config.toml
encoder_fused_qkv = true
encoder_bias = "all"
encoder_num_experts = 8
encoder_shared_expert = false
decoder_norm_position = "pre"
decoder_parallel_block = false
cautious_weight_decay = true
epochs = 1.0
lr_schedule = "linear"
Rows from block 4 of the text decoder of a small audio captioner, named by matrix and row number. Rows with one number belong to one neuron. Each number is 500 + 40 x the weight over its row's rms, rounded and kept within 0 to 999. All counts start at 0. Numbers have three digits each.
After each neuron's rows are labels from the 100 texts, of 14976, where the neuron reaches its highest value: "tokens" is the input token at the peak. Only what is clearly more common there than usual is listed. The data: single notes of musical instruments (NSynth).
# fc1: MLP up (decoder.blocks.4.mlp.fc1.weight, 1024x256), inputs 172-255
# fc2: MLP down (decoder.blocks.4.mlp.fc2.weight, 256x1024, transposed), outputs 172-255

fc1.179:505496536493511468502512431520587456538542499447541606517501463524481581521455463470479488456482452514412482509496529465492537543506566500483535473508486429527480523483470498488432482419517459490540526535522545499517530506581501488483457428498528514530
fc2.179:529537492542503505467517431521500524553567536499512549456493522483517517433475500548506460525497501471443476496502505421492453547412528531491503537492526473552445561474467435548494442536493429413518500573487460515563481522430495466537438510501450419487
tokens: "a"; "d"; "g"; "c"

fc1.384:558472529489461486522452543529523429430437434491556475496563459451463452471495527485527472480420480524549476575474459491448481547529473470508534457524500480521495554492536542462573550524480485498493537538525570534544525490559577469450514484522527445544
fc2.384:492446515536482500475513427461532471488434529512496499512498487394474441556500477527532505469428401500526503483458532475480520548530470501568474489476567583516514503487534523468531495510518500531451512454454528566534540500491456521539527449478499477518
tokens: "lead"; "flute"; "g4"; "mallet"

fc1.175:512466545594529521479515529514526424437481401475502453491527538410488500465459503475532449484489423493550464525523442458503484528484511512464513535482573524563521467485616525512527519451469547513457538505550534543494490589508539506416442475511513515520
fc2.175:451522432476490505451513543512440478545438529476533497534519544453485476566583441479504458483469517544517472531515526513454494549561491507523599493507523539521522424456538409536528555528358564545489508476437497497488511563531549494480610470529370503533
tokens: "bass"; "1"; "lead"; "guitar"

fc1.723:474445619501486503523493513448503513455469527480474505547478512555472480548484549471538547438409536459522540495535534535455497508496446508487490526508564531483570475515469628413525423528459493546491532482528487614545459488553534527485518541550515460518
fc2.723:472526492496532453467501530509508498482516619484408456454475505585511461510466517427554520598475521518580535473544436482562482565392461483585522506512529494526613488572553515454473513546516425548431451498478497489454485583486508551601509455534449463448
tokens: "<end>"; "mallet"

fc1.706:542541532547516489537507598472545376439438403503530460522534551497541481522507515484528501517499454523489485497490481543464482455511491561510516562464536497443492525483505539474597476578493475634487573484562545465424429484609564517461459469499540429515
fc2.706:483479471548536474485477448507512456482524595506535495508389431468466478472487417511519482547481526507471537513502472530535523514496454472454448473428532497490587504507469486465511546504467436481489467492431484565493534479544415510568506516463465525470
tokens: "keyboard"; "c4"; "d4"; "guitar"

fc1.701:438452534501446401515447489479540465447498445475525504540529503503526536537467418492504446419508427487510539493467507435471497521482458549475455562497544543612487503479509514450572474569548512487444500479526548494476409541510454563484537500513502499501
fc2.701:490464512478414534414540482500564467536487503538564534612557443573436447504558436509471489482495534469504493479474545500495527479465493442525559513438463520575484502512504472472522484531498413515489499514570527465507464516534477567492464502513417489463
tokens: "<end>"

fc1.717:465464562537544553437481508483506477579517534538546519488517502467531485596486520470488499486528492440472507535518577506483493552480525537575530511487560508566426461473522595530491492539448524478444570466578536526505423525539462557499526599499525462471
fc2.717:434527505496439532509483539486510503484508620556450507505555507497514457498485504423490486551493491545528543531582512467523471513435513392543551518466482520487508492523479553501460517476458525506560484557501553499500515570493507525538499539572479496492
tokens: "50"; "75"; "127"; "25"

fc1.67:473432497522437496475503470513491460488490482432519516519530516470510495536539476481568432497423498455577438500534484493486534561461511571470506502519441545554538467519542509463524569444544494532475484508474513524477474502496496427459528485473484505479
fc2.67:517564477487443552507511530487488485518441480538548509497485536495423525529529522533507588507523477515516600459469520502527498476522532472475515538552495518406565446516502472477521469470501510528540496430494564494572478554555512478498551490432506450568
tokens: "bass"; "keyboard"; "guitar"

fc1.56:479483569558444466503469526476527421463475444556532467524504499443531512501554452481525440470464505501549481543468485464484497505465403543452487548488526560502499501496511528462580499480554515543437530464492512503480471550546471465421521434530475474517
fc2.56:504488502528434481413540453506520509511451562516573457566509437477443427481559469549484527460505470482505573453502540527531560561472477524527518500489524550500485469506540487471532512485500454558542445508528517497519521556517480497518583467500387493467
tokens: "lead"; "1"; "guitar"

fc1.629:512556580545537491524581513494569490514502492544504532508558489483506533497464486503488536515501441521503465468502515489487492479478475625501512578459505497498433520523487524479556482517526503540495556493589528444442398478522536539483420527514480401557
fc2.629:530473464498478460483598488515526479487506490494560554514442546465470507564487517455540494484481482561504517529491498498550479499560507459436498477448532493433519459520513499546496530495519540414511514504589433570520543489477510453536472501441513487566
tokens: "g"; "#"

fc1.606:466408587453485521514465484461498491490449509462489483601485528505505534590496492428493503561504526464519520509516547521464529508452441562497502537471502540546513467507519623412530472540472503532453539453553527568522429546616503462540512541483568456504
fc2.606:473538521493499504514507557535476508540510607495389437433529532569493435550468526479501517573439515542552513513551480547543506608441464422523490445510422505491589471501542498496505497488469495524460486463489482483502513542488491558609541460544473457396
tokens: "<end>"; "mallet"

fc1.73:458492502581579525552514518451519519491497445466483510545518534486524446471528472527518486493499451546517479468542505493434471483447482501516453545480540493518533405495568533489470475526511507528511554485509526500438421514621618553457518518480553430490
fc2.73:505488485517552448425500525537532500535500602484507500499507480492437482558505496507513504544499466550532513456502470461573481572419518499495494426461519527488553494501489465494536566448524502457442540501508462557505497512531537490618488471448440507484
tokens: "organ"

fc1.244:452470579533449488487462497496502435485481507487502502490470512479502543607477469490522539509494469454556473489520524509465531539446464513485495500500474527581478461503542543527506523555450474531455491500499565545502444537629559593587505480572515484463
fc2.244:465493491473565484459505512431521534459529581527408515526506444573469496531453502426482580538536475471547546504533542534508536528422492491615530500535422348553506475533551474496477498513509458483543454476525506523432502574462512487518452531592494469481
tokens: "a"; "f"

fc1.444:488503501528547521570454498430491521516467494437501410537488490511547519543468516515507588493462539475542515532555553516507530474541499479530519438519421477450557467501505506481525539431480491575546561439533533528493468508513552503520510524507626386557
fc2.444:483462433470489533498491439449548448482444468502479499523439497500489512509477453484520547506456527502466547456515501487435499491527422465515494499438458538430466532518516533434508492496496464545553487506534580491486479476510423464587500463480419500407
tokens: "acoustic"

fc1.190:490502450471508466460526482464544467504508462487538494421509606474476505492482455518439522422540492500514500479541545476485426513475556448529526554475450532506456509491501498524519504449493488548607501543546466514508421513543423502471400533529453481488
fc2.190:556436466450455479422525515507428459464536519509510547532442491483514520545536486434491457522564432528556454473528488478504474575534491492491520474510566454510487478481513511554472537500421483594481490506491492448508465448509507521595494470447596505513
tokens: "electronic"

fc1.611:484489514497499518546467507464528555485525456482448457542491475552527537504496483491560533476478526520458541507531567452535550522509525465432461479497415501542406487545455518426470467436497457414537475498538524448499512514482508488553447518541565436497
fc2.611:549473504558486497468544484548600489477414484527538502657531373540530487464567479512500507496498547524464477512544563490477490463490480529467563557432456527544504541540514441441447501477472539512452453503454501516544499516536444502457403500406443523484
tokens: "acoustic"; "synthetic"

fc1.224:416417477511440494501491549461525475508445478420519449484503476529536580531470521453550409493492525401486510550536504553473516543472411496544508478540544495533532474494515573489542490531437515532463502434497558521511464521596506473509571521473528444519
fc2.224:472542491526497583544520541509553465471439551528463509451512539589422539536430527438459593569513543563486508510529496565511516505409483439547506508535459440559559416507584587525503508517455488533485475475494556479523528536490503506500494478556452494441
tokens: ","

fc1.313:507469525555517532556485509483541517494454439473550421470542603470498519503501478536525496544496536478559516479514570573514518501514484393548495489478449503490456509456511524519587551518493519588525533533520510449510505416593532505533491465523494475566
fc2.313:501554481574543485491503434444541468515473495490441490513425507451542490546499483484497530469505568521472475540468534495538519478511402429501474501484494475534519512506503491417498528474507510548526453462440564516426498432491490489541551474525430500376
tokens: "string"; "c7"; "4"; "vocal"

fc1.494:464488641491449426450491528522540496490521496507512535440509489517540496535486449500554548503492463487495578515450524526528521596455485561566543494470503482513459501505503522490500469582494451513434549471480564502438479548564514533504447498590495407532
fc2.494:529526489494503495472527432431460513514532546546478534506555502470439508472550540492469544529552486497490464515508528463437455530495512512508529522491433467481454517452444508454508521502579494529561508488518508499500506479481454502497497544534593500493
tokens: "f"; "g"; "c"

fc1.757:547516551561521492561478655454578450509479512530537434508532522456497482442459527475479589477523470493489501547476495552485507490533497487552519555485547545490481568451559503524497507531535528507528554486571498485520415483496529506494421511502461413570
fc2.757:505545476526456582490450441533462547457473542490497553510429500501396560554485429481491484461559526486407546459523550480504501455504457478455549491454452556475513455509486471498474494475475501482507410487451521474543533510513445474553585493492437519496
tokens: "#"; ","

fc1.326:526548568597501489506496534485495443447509468528505501540475541469536481463493480497546482517513508507463519457502430509462477501497499601502544547529555511463482494411515498527612477587509523559464529516585540482464472497541579548456476460480498425549
fc2.326:528539521508528455488540423541508470449494522494519567540451470518509526458494469525487453516428489475507509485503507448507485508474448488508493408428552515460545451505507457480508511463476420467477454507474477541493499466566500483514466488430451460551
tokens: "string"; "3"; "1"; "lead"

fc1.445:464519546460507493499473542474524495562475514507526481592505457480541559513548466490443469419514539563421518605484512507478560517402453483506580525497522538539510490479531532526437466495513541457499499445493558477536440518539456460449519536493540587556
fc2.445:485517519477600512440436474444494479526539487495504523558504429500595507517482521497502416464595449540532485545522507495467500538500536493518401524498552446481508483509440500555544500508462520496459479535534544527583474522490511468466485551462549449536
tokens: "50"; "25"; "75"; "100"

fc1.670:477493549530521501495498427448548531485515459458487545536472532526512571521487467472550464517472496437516430494581517500493551523477508573433498518486509508572515410512559500483555531506512500511459515490445532486435434488511477465484486503526537505514
fc2.670:540535519503442514485558562553532506467409486517572549540520532558463568525552531492520595487471552498526553496531452485497505487470497523527561473597516450516587464480466450531502453467496485530500449483556516531528443576545526479561473478471493481540
tokens: "#"

fc1.617:497487500522487516498494562483552499537495448585610488466524478495468500505455491497515513370464464495563509550467466445500503450502554454558505490494521502565446542467539482473545562437526527501596520476608555522534560515512543477500512512585548455544
fc2.617:547437482514509396435517504504505522465504501534477518591502520483508463586482549446498468546504453490555526468563517481491439526518501475529478535536561458540552499528480508456477467518478490542490522506470499586525458525484492497512468467432525508472
tokens: "organ"; "bass"

fc1.748:511509472587556556547505461466524508509546425449414509490521471445534492502476531481537544511520589542478481539498501566508570492524522449532499531542461464503510551544493570499516480476530481550537529501538524463504555484542605448477450496590564415494
fc2.748:568504484517526544534471463459569445525429510519532494554470487493453528507537455445465422497436555433443515528513567529479482515570428501551503507427496543552510507449427484396515552522459498550482524430540511511483443516523438492519512477515465520461
tokens: "velocity"; "acoustic"

fc1.484:433521501444493442512430501507510499485528507487480469563526509459481555511453521503492459436466577519491503602448531522465559498482604469486480534549506533566559476385504479467495513515485519492502518502508556474484483489561454462436557466499548514600
fc2.484:490501484496572490495481475468444424433567476505529498490459373430550514473496519584492479480559448552574493499522498474429512554500487558450438461493560445425491475514477544572517477535511418489507475521574465553541483532518547473463491554443550470553
tokens: ","

fc1.372:462482523529552520529538482494543510520506488499506511522576562505524566527460553433563492440497450440466491545548495503473503504444500475519506561447514532578481476465552605513474533534420478528439542457533563457479460547448497501512488535469437490513
fc2.372:501516478519518589458482494484462460518505585460536529472548513483540543486484551426502440466524444506440463545441498460495490493416542473483537550548496516511471497530542553553460580494518535453492505497478493472500520549407528475472449554458458466490
tokens: "50"; "25"; "75"; "100"

fc1.460:494492522540489555496463495493465521528557521531497520470535457474496512540482527476510547421479506446506533477482548555442564523437544527627502471520498402585453510490520530513464492591514550471485553520497486506525546526489515488517494545469498421471
fc2.460:520560522511478502490528524505441499523541558493456495532545548495432494482472463493500492515480493517502506541488495470495451459517480553484538475456514470492517587533482510517518500483535507475492470535483493535511509453464434543561475502526508481495
tokens: "g"; "a"

fc1.461:474422573521532516506472547520501482449466432445487488541544495512453520514463453440545526486451489482574447505512487503477474511457512541452521469496533547537507452547550601455585564479479486547464545482492597563493483562500534513487467470526528471503
fc2.461:479453527548480496474516546534518491530433549518492503467537508572458465586502500450463533544479511520546534512515519487512522551425488526552530542583515535478597447463552519548517541488413534551467432474465546504525519563497597508549557410566473494477
tokens: "keyboard"

fc1.554:478474476548455499511502497520483492517458456468546522474519528513466485477466462458565436468435468381530462576551523483468522525476547466544487537483452519563497426494561538469490494456482503459503492524475547516483526513494481423414486481451462529507
fc2.554:545528471520429466574512490553448454527462505573556442436455538493507531491466551536465532505490499480506524504488472510532492517568485486478494509528521565463596461498516485536534513490532527531554529460493505524525464570443487464488540453454508466517
tokens: "bass"; "keyboard"; "vocal"

fc1.729:560508583547507540494514560490577395507496443546538489518477482497538492490485521514501556497434472550435482515471482502439524518527492489533487550500501488502514618499588531534486536514470498536486533513581516443486454503508525538510494474528468415506
fc2.729:481503516530457551487531500520506637519439452525476550531464546506396525493439420486519509430528577469441497486493544533558510492542510491471537513511395570497505551535505486496473533526447557470549450498450502464582547455527444470490515487542441548478
tokens: "#"; ","

fc1.556:510495498524568544559471534430494552559459503438493438522510521481557555535465572496464530516496508524439537543560528531552552455547563457481515426498483485483519488546504554486438559509518465503499553460470515432516499460568602500531466486459554420543
fc2.556:482496538520472559431589486521538500510479494511533559506486417548484544515492492499537536437428472533453539481476544523466506527506459527466496485474521465553462507523480461420513507533490453504530527503505519521469484458497439500495494402507444498397
tokens: "acoustic"

fc1.85:519490593516485500491512471587512528512521534577486528468506495460483525524429446463549557500512447482507484506488533502468528498439578554575446442520550502557432543448458522518493496550504512482448553483484459493494499478468472469536501471539447447516
fc2.85:519525505522475524501495421527480530508515579596455525465497553438452447530474504470493525489501514516455514479505490542571549500533559539498581466509492507482511551518488510511495443534558516471473498530428424485535545467455446484546472488492527471460
tokens: "g"

fc1.690:454477546517490430487515464553526442445485396534475525478471531482559549503500453519556460477530481556469443508450495434501480491449500541471463607494499540485487534522544530437521469540541504531473543509495552495484472576535508540462546552540537470541
fc2.690:507524510450455564424551518543502535524455539551521523539576425603405508424556447519465493477402517470485478508480498508460519521524471426451490467442424518537485529530510453453475504520501479530529473534490476460462504524499466448449443491479440593426
tokens: "guitar"; "1"

fc1.490:491538514539545514576498524427500468502472460485553465463485539532495581591410470510467529466452500544514515525560494555490517500521513541561481489500534463527470503473535530437480545475419545597559495417493538499464426490536538541527424502499529389473
fc2.490:618468487481472520545560492441544453511478504492483464552471497459505532552547452474441524541517505469542559562516526452464497494512459506517461439477445488501510457504554492442536572562485471592599504459520548541395465443575473554553554496544487568425
tokens: "velocity"

fc1.732:530480635595502489537530552520510452560449457493517500494537451458523490538469485473526544485477532508495426515479497544532470505465520554513530527519539500508472529501531526486503518571486488494441577513528517492501455500438502507493439514551560458553
fc2.732:546438514473516551433522520586537511501410428486578556510438533489483532508494517413519467463465473510503434475494512498461522406518525493451512545535512548494505428498531503520491479484498512523520546492547489519486493471501557493527475508438476494508
tokens: "<end>"

fc1.202:547518564545519486528495629395501454535466420467526443522565533522524541571541517492525535498527462488486455489442517533408452494519477506586552545506505508501508571448493588526529488529487567594530561464565530516553454421565543564510444464547472462496
fc2.202:493572450450477491480421483576446498530575558472477608502419501462487501510493464515481482449540559544470508527507512463507512452518373477472429468443502501480579534514501390494501557506410501496525520595443496494443511518449439462477581527522480541457
tokens: "acoustic"

fc1.303:427526512517522509464482502481572502530507526511550497530498541476562519487486498498530429463501465469481524540482534464481519516419515422537504531537504487521495424412583510527549538563412509510474468513534617460515439537502576468501545512508374497489
fc2.303:515439481478567516510444516433470464519543551497402506486523452481471503506488529438498520452556441525506580538569453491537531476474538440517458517440499508489528501532478571449498532518514504555447504499540445486485454509416512498477515503514475481487
tokens: "50"; "25"; "75"

fc1.658:523432636545482488516528476550573500527466505482532490549560516546478540506495459433543504428489509464506493519465462485502511515496504552496506493542525502581449538481509475506529440584506476517459552495501522474528485462567581539472512498504499429582
fc2.658:554542521511584506526492455575515448516502501476551503491465560425541538481433534471479496486540469505459461474424462487504517472559549494532448458557561552498500494508498493543450516509543515493519449533531382510440451412480506553544443536393446548476
tokens: "g"; "#"; "d"

fc1.248:506513544548479486503486636496544412427465418478522487506509512432483478513515467471557494445455474524499461531483481461482527508516487448574501522489574562500502512492547527487559582517485558498505515476506559548514441534539550500467434459502567459583
fc2.248:526471505511473501479501488518479436523434546520535440524458489425426508544506477522518415469468473505534518491476553438502496540521494501594519515492602559497560445491548522462502549510491533543447456409447505557528494562546480484557548442497502507507
tokens: "lead"; "flute"; "vocal"; "b4"

fc1.703:525511554493531541559527447456580519447450527472539463484476515498578489523463433507572427489457502513460519522445550564448563527495478494550489564506458508485447599516540556462551559594448528582495482454487558499500443465585527511491494519530504424488
fc2.703:521449499568522528520538435462590524460515466520438514480457560507526529565452502436539493512467557491421540526510498534531535531488421473533559488473495566505442559501447528450500513484441532491531509456530492504488507455541519496549479470549495475435
tokens: "velocity"

fc1.133:452466516504513531493483472500528532457482453480499491503553531473483486469493502505438527451483514564536416513525520413516475491470576425525527469499450533544475431563511477500484538429448553512539493508558533542522439524538480512493406585503525527484
fc2.133:552503528546470509441480556517422473504443513479528558521470569454550532589417487489505534535599432555558415456424491487471600557513440480545510521566525489476481469441558512582522524541394503513501486483508529500473478483594515486533520546543526525500
tokens: "electronic"

fc1.656:467438501503511504451507468418517516485424483450513514554503502497526583556536514470530485473468483461466482539552533417420498518435543481520489516460534502530521468506534516452457570463482546521545513439503524533480496515535476501503500519448525567537
fc2.656:469548500500514562439438434501473477505466563477494539393453473493556547412489523467477493489543565527488519521458485496555547504441500455478490475490555521469515492474525522596468501470444482489495484508555474534605559548450494506431486517476495478479
tokens: "50"; "25"; "100"

fc1.76:498479502484513490504471561479552480485487471473554483541488452470499519520482492505493506414470498551542504535463521476418467506474508481481532515485502480555542498485532531503524551462425531476577521464556526517528437573555544537490491469512622473594
fc2.76:514478500510479447454497515496478463485544505521508483539466531452483441538528541531478446477506474455505476452543543436544480492553514584531474502455588477465518511460515518471489571533547479573514537500569501551535501463490530463533548448452550462501
tokens: ","; "organ"

fc1.607:531426553497569539460501427469563516483529504513473483612507457507489517531502442513515547492591479498448545501491548491451548481457450515526529478451469520489492483564521544539457508505437464564502487540578571549519448572540531461545482493416579467497
fc2.607:522506460500480507511521535537512505580574596541395536443497493487461497456451538428509540523483525494452525534523529522569502522407518436481551511531455522577498485501557525535471518511471435489574515490470446458450511511464458503554497539526435469445
tokens: "a"

fc1.543:514465521519560509521407549478529494466440440425509480526548539476551507554475501536482523442466458532540495539535496539506464500475478484529513458500438495498486483500542556495514602470488520574529540536588551489504423501607520488464470464537549474523
fc2.543:515495509503514573491531513500522483463524530534480491456480515455452493539475501433552590455449553508539569440487556419476580506522429443528430482415537521515552495522496512441503494527473444528505509538505504553477542448492475540540589483486450484473
tokens: "organ"; "mallet"; "b4"

fc1.565:453430506553454547526566491526511545501456449461550479471499442493482524461516466472568416478459523386504456473475452490482536494463487514535495497534496555574505494490569511508491530496545487503440489513472509514541496513505469424497524464515482514527
fc2.565:508547510467454528474522461479524518508419467523540534452449560472510493498467488575514536474489500547495548483555467445557520533528549508528488545519559505506579451502539525543487494480529525516526511500560542482474483533576435455483450499484542469515
tokens: "guitar"; "keyboard"; "bass"

fc1.605:515475463496596526502527510469460455461509496442520489502532536490518520463443438469504483436518504544509389553454447469465500504468564476527501538484478557491441470481554457498459512472505533463502433434484493518477486581521499556562495585474516509490
fc2.605:571449495518510457440456537507452472555512502507480545515535555501451534556560448440516427486567501512541466522467481507430466574552444490539576510441484492480467494403485425536513511482426587554485556480530501483444506499511528482503533490587471521548
tokens: "electronic"

fc1.492:508489578537468491488497583500529435490487392473555508531543476470490492500511474513530472437421476521543481561460487485470526507529494468527469487512575527551504502460501500477569570550548554505515511509551535506489484536539558501450468462489558462620
fc2.492:559450515475483485449499489483515480524436546518509446545484507428440503516555516529491442480474455496523527488474526465515471481544492532541516500500535523507528460477548522455548524501514512538459450430527535623557505552533471460567538476464514429519
tokens: "bass"; "flute"; "lead"; "vocal"

fc1.552:473471469537533505521533544444536511510454365425501550444591592453492496458504468554488525458491513547529441514536516489531482481432548479541481556483443547526453495447543484516531521465520569532560553512535481483496493501509500491474414543548523464516
fc2.552:553428525475476489545530528535529461505496506495543467516473529484508514570523467469478461503493522487551472484443424513516436521584448471494513507510544461526528469384513412550543524493524505567452509533499505526463501461501510485462520479521543533607
tokens: "electronic"

fc1.741:472568549490523508521476553458543525523485455430550534462542543425593488584483509545508539532495550503507548473446507442466474546474494555608517537525530508457453492471569534530466572503491542506479511489524509397475455518569589529513503547456489449531
fc2.741:519546555425468487493434533461546510532557565500467532492520487478466535472483482422472520431591463417507546539527540504494501468491507440522560442457526485526447523495476497488534508475478548544464473443520482495496494507526484554469462470521516559520
tokens: "50"; "25"; "75"

fc1.644:549470462478476421468511547516567558530474461520578524514526464499492510446515485480515552378542527490484470544449490470504498530492518475560539543496447492558439530483466495512505558464503554482539515511498514526526547546488488434491442440548481528591
fc2.644:490522480457553472490493490466486494459535498521481460516538514564505500500499569479522483581457486493503493536572453496434385418508528547501494496571513402454573448521448520576522519510553525522480508466468434506445486504505464516570492486437534482457
tokens: ","; "#"

fc1.580:501487578570467518472468504467532521473464458456478456508528520473533543520553479424526385533482469428537516550518524512511481522487472560496529526484554543538461488493513513483579582528508473533499450493487595565508483511540497468467524458456495478556
fc2.580:467529488483413547493558489520469411538414532558524544482486445529505529495541499510448606462522517507520584466454497480491487477466499520500511485517505531510513478539526500468515467447524515557518484495511591507534496518502500493499562472556456501449
tokens: "b6"; "lead"; "flute"; "string"

fc1.440:441450491511478552490481447481536548484533496528503510508506453525488477493492527523532549463488461577469511519532584479531530550481554437471490404448425473528417492582515549468505490434543458474504553496491556486516583525515476495489507465505514453555
fc2.440:580515523530528524524513434469551497452469505519503538598534410540458541445565497478502543489469513505440487511512506463454486511402484523521514545448465548524575538550469468498451429462489515458462470491471465542533512510502433497443439533441435516512
tokens: "acoustic"

fc1.86:478423536518478490519473464482481462534493470520481517485505522477527542550503515438547429494472441392558464542537463513472516514460499523492506564501508485567489461467564535449550533463490541506500539390492548550530519541504497455440482477479441445525
fc2.86:562536500463487527519534534573485446508442583483550480447515514541508539529532502455484496536521484488471531515495544486485462514473518493530585448612473568439529483457571430469524496511503519532462467473456517498564523563521565457496552447473406485488
tokens: "keyboard"; "bass"; "guitar"

fc1.728:478499541483469478513516422498485402422449431439482488533464503477527550521520461451523435462499498445499483528499513504520502521411456519503463567521548555592448484532503532402476459537534517545481483439514611494504429563495526559506511548526491551480
fc2.728:517478464521515574468498500501498524474480518577519573583551472595479493522568444507447590461537538531482552535473519495438428501524414453505532516473439498494521471506464475524509505553495464523452492520487473500480511557531528497523476590483505522422
tokens: "<end>"

fc1.53:485529537513483511509522568457586444469471485545545502525540486480485503479487500536487571480468497540464511519430501490504481512531503474527435536484515498534472553486531472508538531556570517577583546536554513506498414497594523535511450477539585411576
fc2.53:503491496452514539483485467468515605543470456528569538537449560478452525526472474503485487483545552511543542508495459454570420440537518495502528543560576449526571437519499471526550524511517561497539474481485540592546495501514470474488522520502552510543
tokens: "#"

fc1.767:439513541519503555521514565440531475499447506421482440459512486435549531566455503529515549526572473461509504519514561544469513480507527527587442473482555480433467517473505489513555505493484561551485545441528504587502507444533517446483458538436568425509
fc2.767:502525548533522581491455530504447527552537566494395496491386437458350503522498500513537576501514528518455499443543521475524519482510440497490516515415465471499518512483490461511526478492504471543481448553459457510511547452486451479501535528499448478447
tokens: ","

fc1.80:455526538498463459476515492496528525553525528493523557475510542542502536537487458435473496404574462517410531533380524458454488514402502524482551536504491505515498510507469470497494517488451475501512492521521601487482478534521454470569520498538488540501
fc2.80:525575487454586406430537404486468543481548536482505562512565426512510534478484518522458495522525474488509489466482500568510449549489544472497557533487441390448463523494469513515489449514528493496572482512502436480492509506489540517450497573528517476532
tokens: "f"; "g"; "a"

fc1.693:523523472486510607492486506508521500463484436508496505451520579478469454512467435561493554459530487558521477489506514486524519526437535428489524519500422535462493472504559477510506516449510536491608478553541489494486507571526494492435467547546455526467
fc2.693:579498518483444508444516518476377462538507529491483530478466537496520545537472495389491443535555443492584494526534482490508477602581502535507480543531579479506531461490546534613494499465451490521526507513529511497472518487502489498555508461516526490495
tokens: "electronic"

fc1.214:498544594539457461462562537468563464519487480545531513514603477516557589495484458411492481459563462530494485572532559537471496477460505473541531545523538508522489510443571505533462569612493484593441546529502514437472427506517492584487464518534498447581
fc2.214:550517453467470549518542424549531454535513511490503508513413500478534487438496471409501425501552446518471508491491471434505482470510523517498573524496546505492519460482425465531479459486452509496469437516530511459528479473448566522524487529451474444546
tokens: "50"; "75"; "25"; "100"

fc1.503:501474468514580544547463501454514541425471480429540493487503566413549501498495577446460502478501479487555450540480438491492481502442480546525531516487492507563514496480521524469512508542489542486473502490475525484470533512551543553470498441433487487555
fc2.503:559563470525426430494435548494519509537534481568516590484490473484479471524577437507528432454520493506507454458548551541523506526565512524495565463484500439437524449438489457526561527489400469564478498528532477542463491496530539492524535455549504494531
tokens: "lead"; "mallet"

fc1.577:496470500526519492459514534449549458462520430475515539509535549509524475451522475528454538465506503577505485513474509470496480505508528453519466551499423520507484489521517462494519525413493539550569548529596529488493462562543527595411429529509544461530
fc2.577:606472504471422498456440605460452456551470514509518493443446506474448497539480496487517464478492512483547501469486544448488539560545525504555491491537576480517492536409523571539515541520492533589456603522493505543490494471552464476549556454549522534508
tokens: "electronic"